Weights of a small image classifier.
Model: 6.37M parameters, 32-pixel images, activation swiglu, num experts 16.
Rows from block 11 of a small image classifier, named by matrix and row number. Rows with one number within an expert belong to one neuron, the router's apart. Each number is 500 + 50 x the weight over its row's rms, rounded and kept within 0 to 999. All counts start at 0. Numbers have three digits each.
Before each expert's rows are labels from the 100 images, of 14848, where the router gives the expert most weight on average: "peak at" is the part of the image that holds the peak. Only what is clearly more common there than usual is listed. The data: microscope photos of single blood and bone marrow cells. In brackets: how many of the 100.
# router: router (model.blocks.11.mlp.router.weight, 16x256), inputs 64-127
# gate: expert gate (model.blocks.11.mlp.gate, 16x64x256), inputs 64-127
# up: expert up (model.blocks.11.mlp.up, 16x64x256), inputs 64-127
# down: expert down (model.blocks.11.mlp.down, 16x256x64, transposed), outputs 64-127

# expert 11
peak at: top centre (31)
router.11:583470442464470506487471440498519566467552479483520462518522595501508506514572553506576437474566473407548443451516487496420493491483446607486593540538538536422436482581465468444514514526560454
gate.0:574491457477487452488550470524464550488508522475470456534519507510533531559589567529521400545523517515578496514524503457533596509499446501496461535546554551473522470479533597503521466508549418
up.0:528510491482523508502381584499496481546475508507503575473489429477502492511481461482575539426435447427492473425506472538554375547479560447519552444485448470556490542530409403542519539425514578
down.0:531581453468472516487477445518365513531403529547569528536454443499404509419475512538422522528550487457618508502517464553455517545568486509499542533558541528412561405463591405472470509542568578
gate.1:423419450493514468548492553538433467481517465465559456459499543563559578554527483491545508573507509432564433548480518538458565617477592488522607545515535527515398424588506410476537581452527539
up.1:545486509535490481406454427458624530569504559548437475491609483551459478463411497505448452451476475620476581440584464497511412470537423520455358521503430451567606549482489553469479534506479504
down.1:470475479542505532634462516516458387459451407526616605563588468518449484462442552543553509502589443414527566448431429531492485504426491464520485354441435485507481498500535441516447539516575568
gate.2:583460632487494543539434504498517481528552458458516514538530443477563568566532608563589563454329528505534520474472339511438421387567575489501403485479506474559575452504455493536399546458485501
up.2:570514536549462561496497495484512565461555499445465473557543448524577572473563602624565557505384616534530443503492392454474382473527506544476474521503446496509570499459474507542448515489529476
down.2:582480492582465500554515539562465547567508419387636548570457534507465585454587520498428598532453480619587561387428555482422521533515529407484556550481445539489477458564540435561523526517541567
gate.3:510515393458430395488443613527514440439504521515537509471483510488441512451420517525505660556491518477555435598560517408578552462419634523526500529611461526483428474451436477537473548577576488
up.3:464466482545513570495557373479466490514443554419502503495521501565463518473560474509452441420503393537479500412509470494496459522551298464453501444492534465493576526568533514449603410376475520
down.3:524500501452502432584479447405453474488548504563482582479408458498494455529464512487617504496545533409536453522428459553446464422440517479529505511450513504436527460496444546595417523659524470

# expert 5
peak at: centre (62)
router.5:508472581401533522479560550532464463598481550442514499477424573546471578435491640404522381422568444461457469542497522556564470481543470514521585488527442552429508530574554450498503558563497484
gate.0:543513502542546548437389513531514471525467572519395539471472505463487485476541505535368469450601547491517458466454437589516438490512466529461577463420449481470517645525541420524499509594433469
up.0:500532455443524424569492532482422505443454505507509406442454502552539418505490451449525583472441449466512538483557541417552564560408407560535531490520533474518487484479444530507464473444488585
down.0:468473460495479500517461501496512461507515478533500528406637502504494515488490424488488489531522434514496466475451450492537457519445549575584480469477414362428609619454443499480519553538520442
gate.1:497482532528468522462598507528557643609509462512465448529512523521453429452474542516502556533509497469520459464528554538474607467532589481547606508435512485515541444375449530532641428500591426
up.1:520449453537539501461514488467542481500534554503400520566610488545525516493433533433468510552434486497452488359521404506489419529465479473485467509527605672478523547520511538436423592446478507
down.1:497581447474456498503473460456452523520412559433482581465489478453549487490524548465555454476601428609399555490536516566549500582546478497512459512491506526536555531481472463498531534579497513
gate.2:542517552437473503527560475491497503541395518415494444410431487551491386552463500569565448406501464560478558558452576523518486521504446526436495538530466505469545378608453466521474355422497474
up.2:565441524496525474507417484497542538501405506437536567439512523548521369525480526576591484384455476519408553504489481501545438451542486511418517525501497514515494468613493535519431471406511484
down.2:452551433544472528422492586456542483526514499560569511456548583485528423451500555420408462456568502604429505490615600498485620568487610392527519502509453448498558569444505434598486445518522541
gate.3:422461484559528525562505555427443554488605517592420554549507514448456567449455590508498528579464524390523516525493472458518457455470573464554562461411549526583493574479513480522444421551489482
up.3:477586500406534480440508539570432504474475535473519543457450456524500457466437515486568522420429407489383561529542545539521440430386485515575516489478535502543589442544518455513524519531459660
down.3:459421466478573489515516496536506478416514504483516457424483453484503382496539486665571475498526514447517506536474489503440463468435526520453418515472471510457453485530432573517500569558546548

# expert 12
peak at: bottom centre (41)
router.12:585472505503403485507421528533409454480575451534621508508507501460483579482521513469496511504516467461592483523513518478457513526519489530621592511484507478493573510435531559483420423622529477
gate.0:504445431469464503455544484535447497465508541497571494446448524576483489468465595465410502477503381374517477528557522511469506523594464560531562577561565493488575531523505531471361482494406502
up.0:492531499590503468493475499520582474514513447456496607537513520440493501513491429544478520528458541500500532447510426498490471476431515452547497497494477524470476470561523448425540540443492493
down.0:455602511498453530558420523508396444442534453530536526443448598488458480474506558519581433485636478449436508463540448501532466511447504430509460446462471489497543534515503480549437479574508521
gate.1:542596597450495453530592434547470529422496512520528435427502539484476476509579526454535463472558537596441509547475596538415425472474506618513443499466551443509576474442558548478450453498496463
up.1:530563607500492466460534414447481529509489530569484425484470495512443523501513523453457423448567500602489557518497598531492424446494443574547418524541550501555511515423512555512491473491482424
down.1:445467520484547521459499512551525422516544531342480554585439578424564437519468557516495503480422492445516482616462467467542503480471470450469569500571528515404467446583560433522498525499537437
gate.2:604570524455482430487516470418509454455498499527514460442445491607500450506499590503494494454476485476532560488540394476449496573522483591452501496483487488456578528529606500458470509484505499
up.2:571535568452489415516570538461443506446591452533547434436531557458477488484528572460521485480543534426522543538541419470502521642504569588426505482478472489480554496476530506528461449572556524
down.2:461536526473537656462571563448538591555464581439547520531513464510570453501583490548496534379408519588556490448570544507416456552558458480537504499507462528511475440483496520485551421520488528
gate.3:606491508542422404481504532467423512470521508506497443485488491542509548478559584459510449463501493487528470510578519489494509602460495569448601430549522427478444586482525515611541513502519533
up.3:626481470516454407494441552513473567505553495444505397460562529566517549530525601475469506509480565401547464528628505457491526551450503559489595489547553481435493585459608473495480499476501536
down.3:485613503443538514458487480494507522486542388466572554450492506475581432543419515454526465473508469475396432582524467470577386539504477515503464577498500505556563481535539556583345494516508581