Weights of a small image classifier: batches of 256.
Rows from block 11 of a small image classifier, named by matrix and row number. Rows with one number within an expert belong to one neuron, the router's apart. Each number is 200 + 30 x the weight over its row's rms, rounded and kept within 0 to 999. All counts start at 0.
After each expert's rows are labels from the 100 images, of 14848, where the router gives the expert most weight on average: "responds to" is what is common among them. Only what is clearly more common there than usual is listed. The data: microscope photos of single blood and bone marrow cells.
# router: router (model.blocks.11.mlp.router.weight, 16x256), inputs 128-191
# gate: expert gate (model.blocks.11.mlp.gate, 16x64x256), inputs 128-191
# up: expert up (model.blocks.11.mlp.up, 16x64x256), inputs 128-191
# down: expert down (model.blocks.11.mlp.down, 16x256x64, transposed), outputs 128-191

# expert 6
router.6,183,184,195,210,184,237,225,158,189,174,220,208,178,118,167,198,254,202,217,154,244,198,188,213,210,164,108,214,239,182,181,163,232,187,225,219,208,156,219,223,156,206,181,197,208,214,162,197,186,193,178,195,191,139,146,203,225,237,154,224,197,224,168,244
gate.0,186,174,231,176,183,221,181,240,169,178,203,199,273,200,162,212,198,195,234,164,232,183,209,197,216,175,209,243,170,179,189,217,143,208,161,200,202,179,174,219,239,194,159,257,144,214,182,267,178,194,162,239,207,222,220,119,168,243,173,174,183,246,144,251
up.0,202,173,180,249,189,162,218,202,207,189,217,251,253,165,218,185,208,224,232,184,231,182,207,226,177,163,192,203,196,247,211,273,143,212,182,218,208,216,232,233,258,149,160,252,185,211,198,191,204,226,209,238,155,225,211,136,203,228,169,193,223,229,189,214
down.0,207,212,167,245,212,204,145,194,174,193,190,218,228,244,142,203,174,146,243,208,156,213,241,186,225,228,210,221,194,249,227,169,216,180,172,184,260,171,180,205,199,162,203,229,169,215,206,223,213,172,167,174,237,234,158,173,191,211,209,170,161,216,210,230
gate.1,163,169,202,131,217,263,242,149,144,193,191,193,171,171,178,242,209,220,172,167,232,197,209,249,187,176,186,188,219,161,152,189,174,190,218,194,172,188,228,175,182,151,223,192,207,168,235,254,211,192,175,210,203,190,151,161,165,242,159,167,152,223,177,232
up.1,211,215,230,272,228,136,180,208,238,186,192,188,230,192,255,171,173,123,213,231,204,177,196,164,201,187,184,216,186,239,187,238,238,180,211,267,235,229,166,192,238,215,183,191,195,239,193,167,187,193,219,181,148,227,247,215,203,136,198,188,249,165,174,164
down.1,186,229,178,168,126,172,203,194,191,196,226,134,190,196,164,218,195,201,227,150,222,164,196,167,193,200,263,179,236,200,193,164,278,220,271,214,211,197,211,213,240,143,234,218,203,221,204,173,210,180,261,202,196,195,175,205,189,161,208,157,235,164,196,210
gate.2,191,181,201,216,195,153,203,213,179,264,185,191,156,227,238,239,230,232,175,238,185,170,230,161,179,291,182,191,188,199,175,207,212,169,251,237,210,225,163,178,216,236,209,159,163,238,129,147,180,188,191,230,167,162,203,247,185,245,177,236,199,216,154,208
up.2,177,241,194,167,212,142,209,174,169,220,187,203,176,222,185,215,233,164,223,179,254,187,162,236,216,275,175,191,239,179,211,148,154,143,245,187,202,215,180,225,117,185,226,176,147,195,174,223,223,211,195,195,191,200,207,200,156,201,163,258,226,193,172,198
down.2,235,214,197,169,197,116,178,255,223,237,163,217,188,187,181,204,204,155,248,146,229,163,166,209,191,248,228,209,187,199,209,215,205,193,194,243,227,169,205,112,240,156,189,208,210,158,183,194,161,238,257,200,184,240,231,145,165,201,210,153,227,194,131,241
responds to: smear: peripheral blood; cell type: artefact

# expert 0
router.0,220,207,175,172,201,232,213,226,180,207,168,155,235,170,147,175,176,129,230,174,241,240,214,167,224,163,213,184,169,188,190,220,158,162,196,205,218,219,189,198,203,171,183,278,215,181,199,185,218,177,181,222,210,193,200,195,187,173,155,184,178,225,213,254
gate.0,154,172,131,182,142,215,248,226,159,190,215,188,201,225,148,149,256,207,161,214,235,171,219,214,231,171,143,165,207,155,227,230,212,158,171,222,175,188,222,189,170,193,206,192,229,160,226,166,188,214,194,190,188,231,203,184,170,182,180,162,179,220,193,200
up.0,214,215,211,203,165,190,270,200,178,169,153,218,167,164,209,205,174,256,204,213,267,181,224,181,189,220,160,178,237,173,203,179,218,188,240,224,174,188,262,200,126,190,218,212,174,197,170,234,212,160,165,191,224,200,195,209,208,195,237,228,240,198,190,214
down.0,214,198,166,188,183,218,149,155,166,240,297,210,230,173,197,208,187,227,186,271,247,142,225,216,183,168,204,224,170,201,178,189,173,201,174,136,205,220,153,240,197,167,185,255,189,217,174,187,242,229,238,197,230,184,167,206,176,186,185,230,211,253,225,163
gate.1,222,167,217,185,226,186,216,182,217,162,201,233,184,215,181,177,171,179,249,184,156,245,254,171,169,174,221,205,171,235,184,244,177,213,143,201,165,163,209,183,189,215,178,184,188,174,219,189,153,173,230,218,174,251,174,179,190,214,217,199,279,191,182,215
up.1,215,231,185,237,212,202,185,229,153,240,239,160,193,199,235,215,208,212,162,206,205,149,168,201,207,220,172,200,188,213,218,157,202,196,244,197,206,225,201,248,200,200,209,198,187,250,197,208,231,196,150,167,231,155,205,223,208,210,178,199,177,204,230,181
down.1,178,247,151,231,176,180,175,168,235,214,258,249,195,203,227,172,208,210,189,208,232,172,159,186,263,168,231,204,202,237,214,209,198,185,211,241,238,208,208,260,173,204,249,221,109,167,246,149,231,208,214,207,201,268,145,200,239,213,194,173,234,212,191,168
gate.2,253,221,197,211,163,200,146,236,186,251,207,190,242,176,194,207,227,141,226,231,174,251,163,179,207,147,218,202,216,196,200,156,174,194,234,160,178,232,171,166,136,196,215,197,205,215,206,183,219,231,221,171,276,187,218,174,205,181,202,175,142,201,171,193
up.2,204,222,229,173,224,188,198,218,222,240,164,130,177,234,251,204,217,159,228,117,187,196,255,221,166,214,194,185,149,256,234,193,242,211,180,163,214,170,217,191,278,201,183,174,202,163,236,179,181,221,171,211,200,219,208,227,156,176,195,190,190,149,190,224
down.2,226,221,221,201,251,151,233,185,224,221,180,190,160,223,183,193,186,224,206,193,161,234,188,210,224,209,204,207,191,172,241,190,191,190,191,200,158,199,216,240,122,206,211,178,221,211,166,225,177,196,224,161,145,165,196,207,164,168,215,213,202,158,172,210
responds to: smear: peripheral blood; cell type: myeloblast

# expert 8
router.8,156,229,194,227,195,222,214,192,211,249,205,235,212,247,156,204,183,229,208,191,201,185,156,148,165,235,143,212,220,188,205,139,180,239,205,202,239,166,211,187,203,162,237,248,204,224,242,259,228,202,172,173,207,157,160,228,223,147,180,224,216,183,254,164
gate.0,186,236,207,156,234,181,193,157,222,202,191,220,232,212,162,199,181,199,232,173,209,179,175,254,205,204,229,178,212,177,181,220,165,201,211,246,220,190,204,207,200,165,209,213,151,262,240,233,197,214,183,200,148,244,205,212,212,235,192,191,223,208,254,225
up.0,224,225,209,225,224,174,217,150,182,164,216,204,244,182,171,198,171,195,248,184,184,215,191,247,243,177,177,165,189,177,226,231,192,141,145,199,218,218,190,210,210,216,253,210,215,170,189,251,215,178,192,209,179,227,169,203,143,214,179,246,217,174,187,222
down.0,271,210,171,183,212,142,227,248,153,195,199,165,201,173,256,167,145,216,165,205,172,188,162,167,174,170,206,194,206,286,172,209,198,236,211,192,213,213,196,214,226,201,153,156,210,191,173,253,149,207,228,176,207,173,200,205,173,226,239,214,161,168,231,207
gate.1,145,184,174,187,224,224,178,211,193,182,189,189,203,170,224,243,170,160,216,209,182,200,167,193,172,198,193,209,230,186,221,186,199,161,150,146,203,152,160,145,234,194,228,210,227,184,190,249,219,173,191,188,239,193,184,191,195,208,240,205,189,191,187,244
up.1,158,181,158,234,241,219,187,189,203,203,226,195,185,226,200,181,183,169,184,168,170,243,204,195,202,162,204,210,226,200,231,204,173,192,120,190,205,187,216,171,206,149,228,211,202,175,185,257,183,175,210,187,193,233,203,254,242,181,223,182,192,206,227,223
down.1,176,242,179,176,260,229,146,186,151,210,190,179,211,230,212,243,180,225,194,167,164,191,201,197,148,243,165,218,216,204,231,200,142,189,198,176,182,210,224,241,242,179,224,221,182,197,195,222,198,195,148,127,213,190,168,165,207,278,186,234,175,248,174,205
gate.2,247,236,268,248,207,160,150,176,198,204,191,155,222,163,200,250,166,193,172,219,162,214,141,225,194,245,174,204,160,203,231,180,240,236,179,191,186,233,206,243,236,218,135,162,255,160,209,184,234,176,179,190,168,176,194,221,216,202,213,211,243,145,209,203
up.2,210,167,235,177,162,207,260,198,165,186,207,226,233,180,240,206,163,221,187,213,233,216,145,157,177,192,160,202,282,228,171,204,240,182,217,155,225,202,214,198,211,240,185,213,223,229,217,246,193,220,202,237,216,199,156,175,166,296,230,161,176,240,206,231
down.2,209,230,233,159,270,217,231,231,185,203,211,190,216,190,251,248,211,217,191,218,226,179,137,156,205,153,193,251,242,206,191,226,193,218,109,165,156,247,182,168,209,155,189,181,231,230,160,187,227,192,135,153,239,183,157,235,230,228,223,207,239,162,160,211
responds to: cell type: artefact

# expert 12
router.12,169,270,153,176,238,193,186,190,220,216,225,225,199,204,173,182,194,214,183,225,144,221,216,241,198,195,123,187,202,206,197,266,207,236,195,226,133,226,239,197,173,185,254,228,270,260,220,200,202,229,217,198,219,205,180,195,219,225,196,205,201,253,222,252
gate.0,173,193,213,190,209,197,241,242,184,239,251,273,199,207,214,188,188,161,174,185,165,179,222,215,222,172,173,236,180,243,217,227,219,195,219,181,185,181,200,197,189,198,195,180,229,225,168,222,187,231,242,201,212,233,207,155,168,204,192,179,181,241,156,244
up.0,245,184,208,222,221,204,161,169,218,181,140,150,222,172,220,232,197,167,187,170,232,218,199,229,180,225,179,197,176,130,231,188,213,149,162,213,211,165,157,235,208,236,188,255,209,179,203,198,175,178,138,194,230,218,195,203,199,200,179,217,159,208,189,235
down.0,221,189,219,195,226,171,199,236,166,227,234,151,184,158,196,176,169,187,253,236,216,212,237,213,226,147,222,221,169,193,181,235,229,284,221,183,215,201,152,156,146,248,220,254,182,196,172,252,218,157,175,201,228,215,209,216,248,168,189,214,175,203,195,216
gate.1,188,183,203,178,214,216,216,184,169,141,253,201,184,199,206,146,142,183,190,248,199,240,199,163,221,177,221,202,181,172,193,251,192,190,190,176,180,268,199,191,153,179,216,172,212,278,181,226,173,200,220,178,223,195,164,159,167,259,278,203,185,215,173,163
up.1,208,211,177,206,218,212,195,155,220,205,232,220,174,213,213,177,143,212,203,235,221,229,232,142,199,158,183,218,174,166,245,250,160,172,195,156,209,236,190,224,156,143,201,189,204,232,170,239,175,180,222,168,188,204,154,170,200,267,247,178,197,213,193,179
down.1,193,190,263,191,210,166,227,262,176,211,138,186,189,178,225,191,217,126,192,183,176,187,173,220,215,216,260,199,191,277,226,121,209,142,207,204,195,146,193,176,191,197,157,152,172,178,187,177,229,227,222,206,193,211,232,192,140,203,223,220,188,183,202,225
gate.2,195,173,186,210,141,207,195,216,169,198,244,175,215,187,222,194,192,244,166,234,204,248,182,198,209,222,214,207,210,171,199,202,210,209,178,164,201,207,174,227,190,214,218,184,220,208,131,208,189,200,176,195,224,161,173,174,200,248,205,195,212,218,188,181
up.2,180,236,191,178,166,227,218,216,177,154,235,167,196,220,166,183,228,276,208,213,209,253,209,203,221,181,165,192,167,130,185,251,202,203,167,162,165,225,201,207,163,212,253,180,232,223,154,206,210,225,171,187,187,161,128,173,154,228,181,235,209,224,172,189
down.2,249,219,268,224,163,222,187,203,222,212,223,202,207,158,194,240,218,173,222,199,183,136,190,210,171,231,214,236,230,212,174,190,147,226,185,167,185,224,210,192,226,181,177,277,184,175,216,203,263,185,233,142,201,215,166,170,247,149,265,194,246,224,184,239
responds to: cell type: erythroblast

# expert 14
router.14,155,220,206,176,198,194,263,205,196,200,164,200,216,197,199,207,202,224,236,159,231,238,157,196,224,219,177,198,269,240,158,267,227,256,225,134,234,259,253,199,177,248,240,180,215,178,134,230,149,273,212,161,162,184,162,156,244,238,213,205,203,191,183,214
gate.0,226,219,219,166,209,216,171,199,224,152,218,140,214,274,207,161,239,230,198,194,184,198,175,237,220,182,240,181,195,188,193,218,256,184,204,219,176,214,243,223,207,182,211,236,197,221,228,177,182,190,196,233,163,178,206,199,203,236,182,227,202,246,192,206
up.0,179,214,189,183,199,216,138,190,182,131,232,153,187,246,176,165,223,215,161,193,202,205,182,260,215,205,216,178,222,184,217,211,267,201,248,218,190,227,202,218,191,214,210,242,200,204,197,166,199,195,220,243,187,192,192,192,190,214,179,225,179,240,183,221
down.0,189,164,204,163,211,182,268,228,147,219,203,214,209,215,170,201,189,212,198,266,188,212,178,204,231,155,240,213,206,164,201,211,185,173,219,221,246,234,206,202,147,229,167,209,208,221,182,190,216,144,169,183,184,172,177,208,117,246,225,153,195,216,251,229
gate.1,167,198,174,184,216,178,245,258,191,200,205,159,177,188,205,160,237,170,198,176,192,175,228,198,218,223,185,183,166,211,157,215,244,181,221,163,243,182,232,164,192,245,163,165,224,174,185,185,174,223,225,152,193,195,201,233,190,164,205,219,177,181,169,233
up.1,214,221,190,189,215,218,169,156,203,201,207,244,224,211,219,238,191,181,185,256,200,239,190,205,171,180,240,223,235,209,229,154,180,206,215,232,144,180,138,214,209,153,240,257,178,212,233,234,198,176,188,240,201,226,201,185,240,228,200,203,201,219,230,153
down.1,236,146,135,222,228,184,222,200,204,201,202,238,218,243,162,188,216,201,162,202,173,225,224,230,202,201,233,229,225,221,188,202,197,245,192,213,158,256,220,223,202,253,226,217,210,208,181,259,191,215,214,218,172,263,168,210,190,188,214,238,237,187,208,160
gate.2,196,211,215,193,244,235,241,216,180,223,184,251,151,257,179,227,144,189,199,186,174,255,184,181,211,209,147,164,214,255,193,205,179,215,178,213,244,234,250,185,170,192,207,167,192,213,221,238,249,228,227,203,175,196,150,191,152,211,254,248,206,192,164,187
up.2,182,192,231,189,239,223,248,180,170,236,160,222,217,244,177,252,149,204,237,182,217,259,186,160,232,170,176,192,234,254,187,218,163,204,191,185,228,226,235,160,221,181,200,169,245,229,170,243,225,213,206,218,179,200,161,168,169,204,248,258,207,185,156,237
down.2,144,166,217,171,213,213,131,162,216,161,217,192,202,210,205,188,204,216,176,212,222,197,229,239,189,164,202,142,156,233,247,179,248,225,199,217,243,195,166,233,170,236,210,143,176,237,200,201,196,163,155,237,252,241,192,186,182,223,166,239,182,186,205,214
responds to: smear: peripheral blood; cell type: platelet

# expert 9
router.9,185,195,244,243,148,235,213,166,208,222,232,240,213,176,195,228,195,168,178,163,180,176,217,204,207,226,183,172,226,211,208,172,217,178,226,213,210,217,163,170,204,189,177,139,192,254,225,180,166,208,246,145,189,224,204,233,201,249,122,173,181,183,161,213
gate.0,171,235,230,237,224,191,197,160,211,238,214,189,199,229,201,245,199,157,192,147,217,166,167,149,224,245,214,193,146,201,252,159,203,178,237,161,189,219,151,207,232,175,219,159,190,199,206,145,196,225,174,193,225,237,202,222,238,170,208,228,231,181,172,251
up.0,194,155,198,221,145,214,225,202,165,265,232,190,203,215,185,202,242,218,174,183,203,198,197,224,280,160,231,216,238,178,217,182,231,166,205,218,217,131,201,216,227,228,200,191,226,175,163,184,196,180,163,194,222,176,235,189,187,259,171,150,190,232,223,231
down.0,214,213,209,187,220,222,221,190,210,242,210,212,131,251,213,194,216,206,189,260,222,238,226,159,158,207,171,230,179,241,222,190,179,226,220,237,203,202,240,247,199,205,226,194,177,178,183,197,228,209,141,228,241,186,116,238,228,244,224,166,181,165,182,180
gate.1,216,223,229,200,203,230,202,193,233,126,203,189,194,160,193,187,221,201,177,166,223,247,166,233,163,231,255,191,200,212,191,250,256,199,189,246,172,224,208,166,237,201,188,199,219,185,203,171,205,188,282,213,200,227,247,144,224,226,252,158,202,165,205,195
up.1,218,176,176,159,203,177,224,199,174,221,195,173,187,214,209,176,180,202,245,244,221,201,213,197,187,232,186,263,161,208,201,152,134,220,165,214,215,156,196,212,209,219,207,187,193,198,148,216,163,168,124,193,192,163,188,193,191,194,204,207,218,236,240,205
down.1,266,187,231,262,204,205,181,215,191,184,233,271,208,209,176,254,244,109,189,220,189,220,159,230,236,180,154,226,202,194,223,191,185,183,171,149,186,174,159,241,169,234,252,223,178,169,200,156,237,191,192,167,204,171,201,212,207,157,176,234,233,205,196,200
gate.2,190,224,144,172,187,199,228,223,208,167,132,214,233,183,232,180,182,241,204,158,204,190,240,204,201,207,204,168,212,232,181,250,243,207,161,212,177,161,261,118,229,230,224,207,197,224,166,187,216,195,262,221,188,203,257,191,200,203,215,182,181,237,209,228
up.2,212,170,213,241,184,186,175,173,174,250,206,176,193,173,166,182,210,129,180,230,176,193,172,180,218,195,225,241,200,189,192,159,145,194,238,161,170,221,174,283,231,174,201,173,230,181,182,176,191,175,166,161,213,158,194,217,216,142,224,247,234,165,184,174
down.2,229,220,242,204,207,199,132,261,133,175,220,159,172,179,185,221,170,114,190,240,201,208,157,182,190,221,209,198,187,183,200,202,217,222,152,267,183,173,153,175,191,207,246,227,234,225,207,171,136,235,205,174,196,212,203,207,162,192,221,253,219,209,231,231
responds to: smear: peripheral blood

# expert 15
router.15,211,183,227,173,242,245,181,180,148,163,201,161,250,139,247,186,227,197,244,231,171,210,226,170,269,213,194,198,218,181,238,154,241,163,167,171,241,237,153,191,187,197,215,193,247,145,207,242,265,228,223,192,228,188,191,183,169,172,212,250,235,203,190,201
gate.1,245,156,156,155,246,201,239,235,182,178,193,204,188,192,204,163,179,205,202,190,184,182,246,211,254,193,180,245,206,132,253,140,196,239,169,167,229,204,190,262,206,191,184,163,191,177,179,223,179,163,204,149,162,198,167,172,210,231,196,173,163,211,169,209
up.1,149,224,210,215,170,212,197,174,213,175,222,165,198,256,211,195,195,215,187,152,247,193,173,164,167,233,219,180,207,196,184,223,216,180,193,211,140,205,225,172,208,212,187,195,190,224,198,202,210,211,245,274,196,221,276,228,137,202,217,216,210,214,222,234
down.1,222,174,207,244,196,177,165,199,228,170,170,179,155,225,206,234,224,199,167,197,174,187,224,178,190,187,212,180,217,244,252,205,235,196,211,174,192,216,211,247,251,240,151,178,237,214,181,231,165,161,211,213,252,233,192,185,260,185,215,148,200,208,224,229
gate.2,221,229,172,202,224,242,221,156,197,265,204,230,214,206,206,215,188,142,167,242,184,237,205,217,193,156,178,225,186,257,226,179,201,252,247,167,225,226,187,241,132,178,186,201,209,215,216,168,199,192,187,165,199,176,171,218,190,225,173,186,184,234,185,146
up.2,169,181,234,204,182,173,184,211,218,140,238,183,158,217,167,157,209,202,208,193,246,188,167,212,166,193,248,141,221,161,160,199,187,184,219,239,189,160,180,169,220,168,176,241,186,218,252,209,138,192,214,244,203,251,263,216,223,163,228,186,201,219,273,268
down.2,230,205,200,225,247,198,183,197,194,184,179,162,248,205,270,195,194,172,195,163,185,216,163,215,183,239,212,228,225,223,212,211,215,198,180,209,167,247,252,247,219,209,163,197,214,168,199,224,170,207,232,197,194,185,193,193,222,196,247,235,214,184,193,199
gate.3,189,214,209,181,219,167,228,215,174,186,214,215,197,201,142,174,198,171,195,243,193,183,197,189,223,203,153,208,219,161,199,176,202,209,219,241,178,232,180,227,145,255,176,197,179,234,169,210,198,211,191,221,208,223,154,235,197,206,222,197,223,201,158,214
up.3,145,255,261,159,208,196,241,194,184,187,207,143,203,219,194,198,193,210,183,181,231,181,148,222,209,191,161,158,204,180,162,159,259,176,249,241,209,245,232,184,152,224,182,195,217,232,191,234,260,248,221,185,257,191,157,221,181,217,222,227,220,212,143,213
down.3,121,160,197,208,214,168,211,172,196,184,179,193,180,251,169,174,205,190,217,178,179,209,163,245,182,219,213,210,155,179,247,217,231,180,218,203,178,190,245,181,171,189,219,158,216,184,187,190,169,240,227,239,118,218,253,184,149,228,180,182,204,167,183,211
responds to: cell type: segmented neutrophil; smear: peripheral blood; cell type: band neutrophil

# expert 3
router.3,220,231,245,167,198,209,182,187,193,147,174,203,257,170,143,224,213,171,216,196,224,187,197,238,200,192,191,138,156,154,206,154,166,201,183,221,204,187,119,216,254,215,186,191,166,212,175,225,114,193,207,131,211,202,185,178,161,220,239,198,180,232,166,246
gate.1,228,224,235,164,215,165,150,175,232,255,179,205,197,208,216,234,202,181,203,184,183,183,202,254,235,269,173,178,213,169,210,166,228,189,181,194,295,204,189,171,205,165,214,210,212,197,161,193,242,225,181,165,198,165,182,257,220,192,239,218,231,188,209,227
up.1,240,194,241,186,220,157,129,202,203,217,165,182,211,200,235,229,202,186,207,169,192,188,140,278,206,274,152,170,210,197,218,141,259,171,170,195,268,182,206,149,190,165,213,197,205,195,174,174,228,234,169,166,158,184,201,255,226,175,207,210,192,219,173,239
down.1,187,176,226,117,194,205,209,108,241,181,171,165,196,195,152,255,216,192,221,200,193,260,211,278,202,199,213,210,173,217,206,226,170,163,163,268,214,218,206,172,241,188,162,216,250,185,181,218,220,161,181,207,251,203,256,126,180,184,214,200,211,240,158,252
gate.2,197,215,231,200,157,160,166,222,175,169,203,221,228,164,223,170,215,209,220,207,166,189,149,194,182,244,185,144,238,155,216,133,222,225,202,220,263,208,186,202,191,230,207,229,191,230,245,156,170,220,179,171,201,181,106,196,218,235,232,183,228,185,198,191
up.2,199,192,178,208,253,208,209,193,205,155,193,230,185,179,163,194,208,175,155,185,235,206,278,207,255,156,223,239,194,229,134,208,187,173,181,207,131,186,183,202,207,207,168,178,170,210,206,206,202,177,208,204,166,258,252,170,158,191,177,223,190,226,169,225
down.2,278,184,201,227,182,166,243,221,218,191,222,194,125,227,205,151,192,199,212,258,218,211,211,177,214,181,217,200,238,188,180,155,238,294,215,200,194,187,232,218,173,199,224,202,153,217,172,163,241,230,203,153,189,165,139,208,193,198,211,218,204,170,177,161
gate.3,152,205,155,177,193,225,231,206,168,180,193,198,180,168,150,166,210,195,184,167,167,236,211,165,239,199,198,239,278,167,115,234,205,207,231,131,178,250,209,149,157,194,190,193,200,158,123,222,203,227,175,218,239,197,195,186,183,170,216,216,220,221,184,217
up.3,245,212,204,215,207,163,180,200,227,239,222,172,198,215,248,230,171,224,225,224,206,207,181,217,153,214,180,204,120,259,261,199,223,263,189,228,255,185,238,222,252,196,213,225,178,228,242,176,217,178,201,196,179,194,175,227,218,213,168,199,201,161,220,161
down.3,184,215,173,251,220,176,174,173,189,191,160,236,186,220,274,231,201,196,201,195,143,188,153,201,220,253,218,149,189,247,193,210,223,161,200,205,154,230,265,161,233,190,188,139,204,197,178,174,185,250,190,195,168,185,215,179,193,170,180,211,178,212,214,199
responds to: cell type: lymphocyte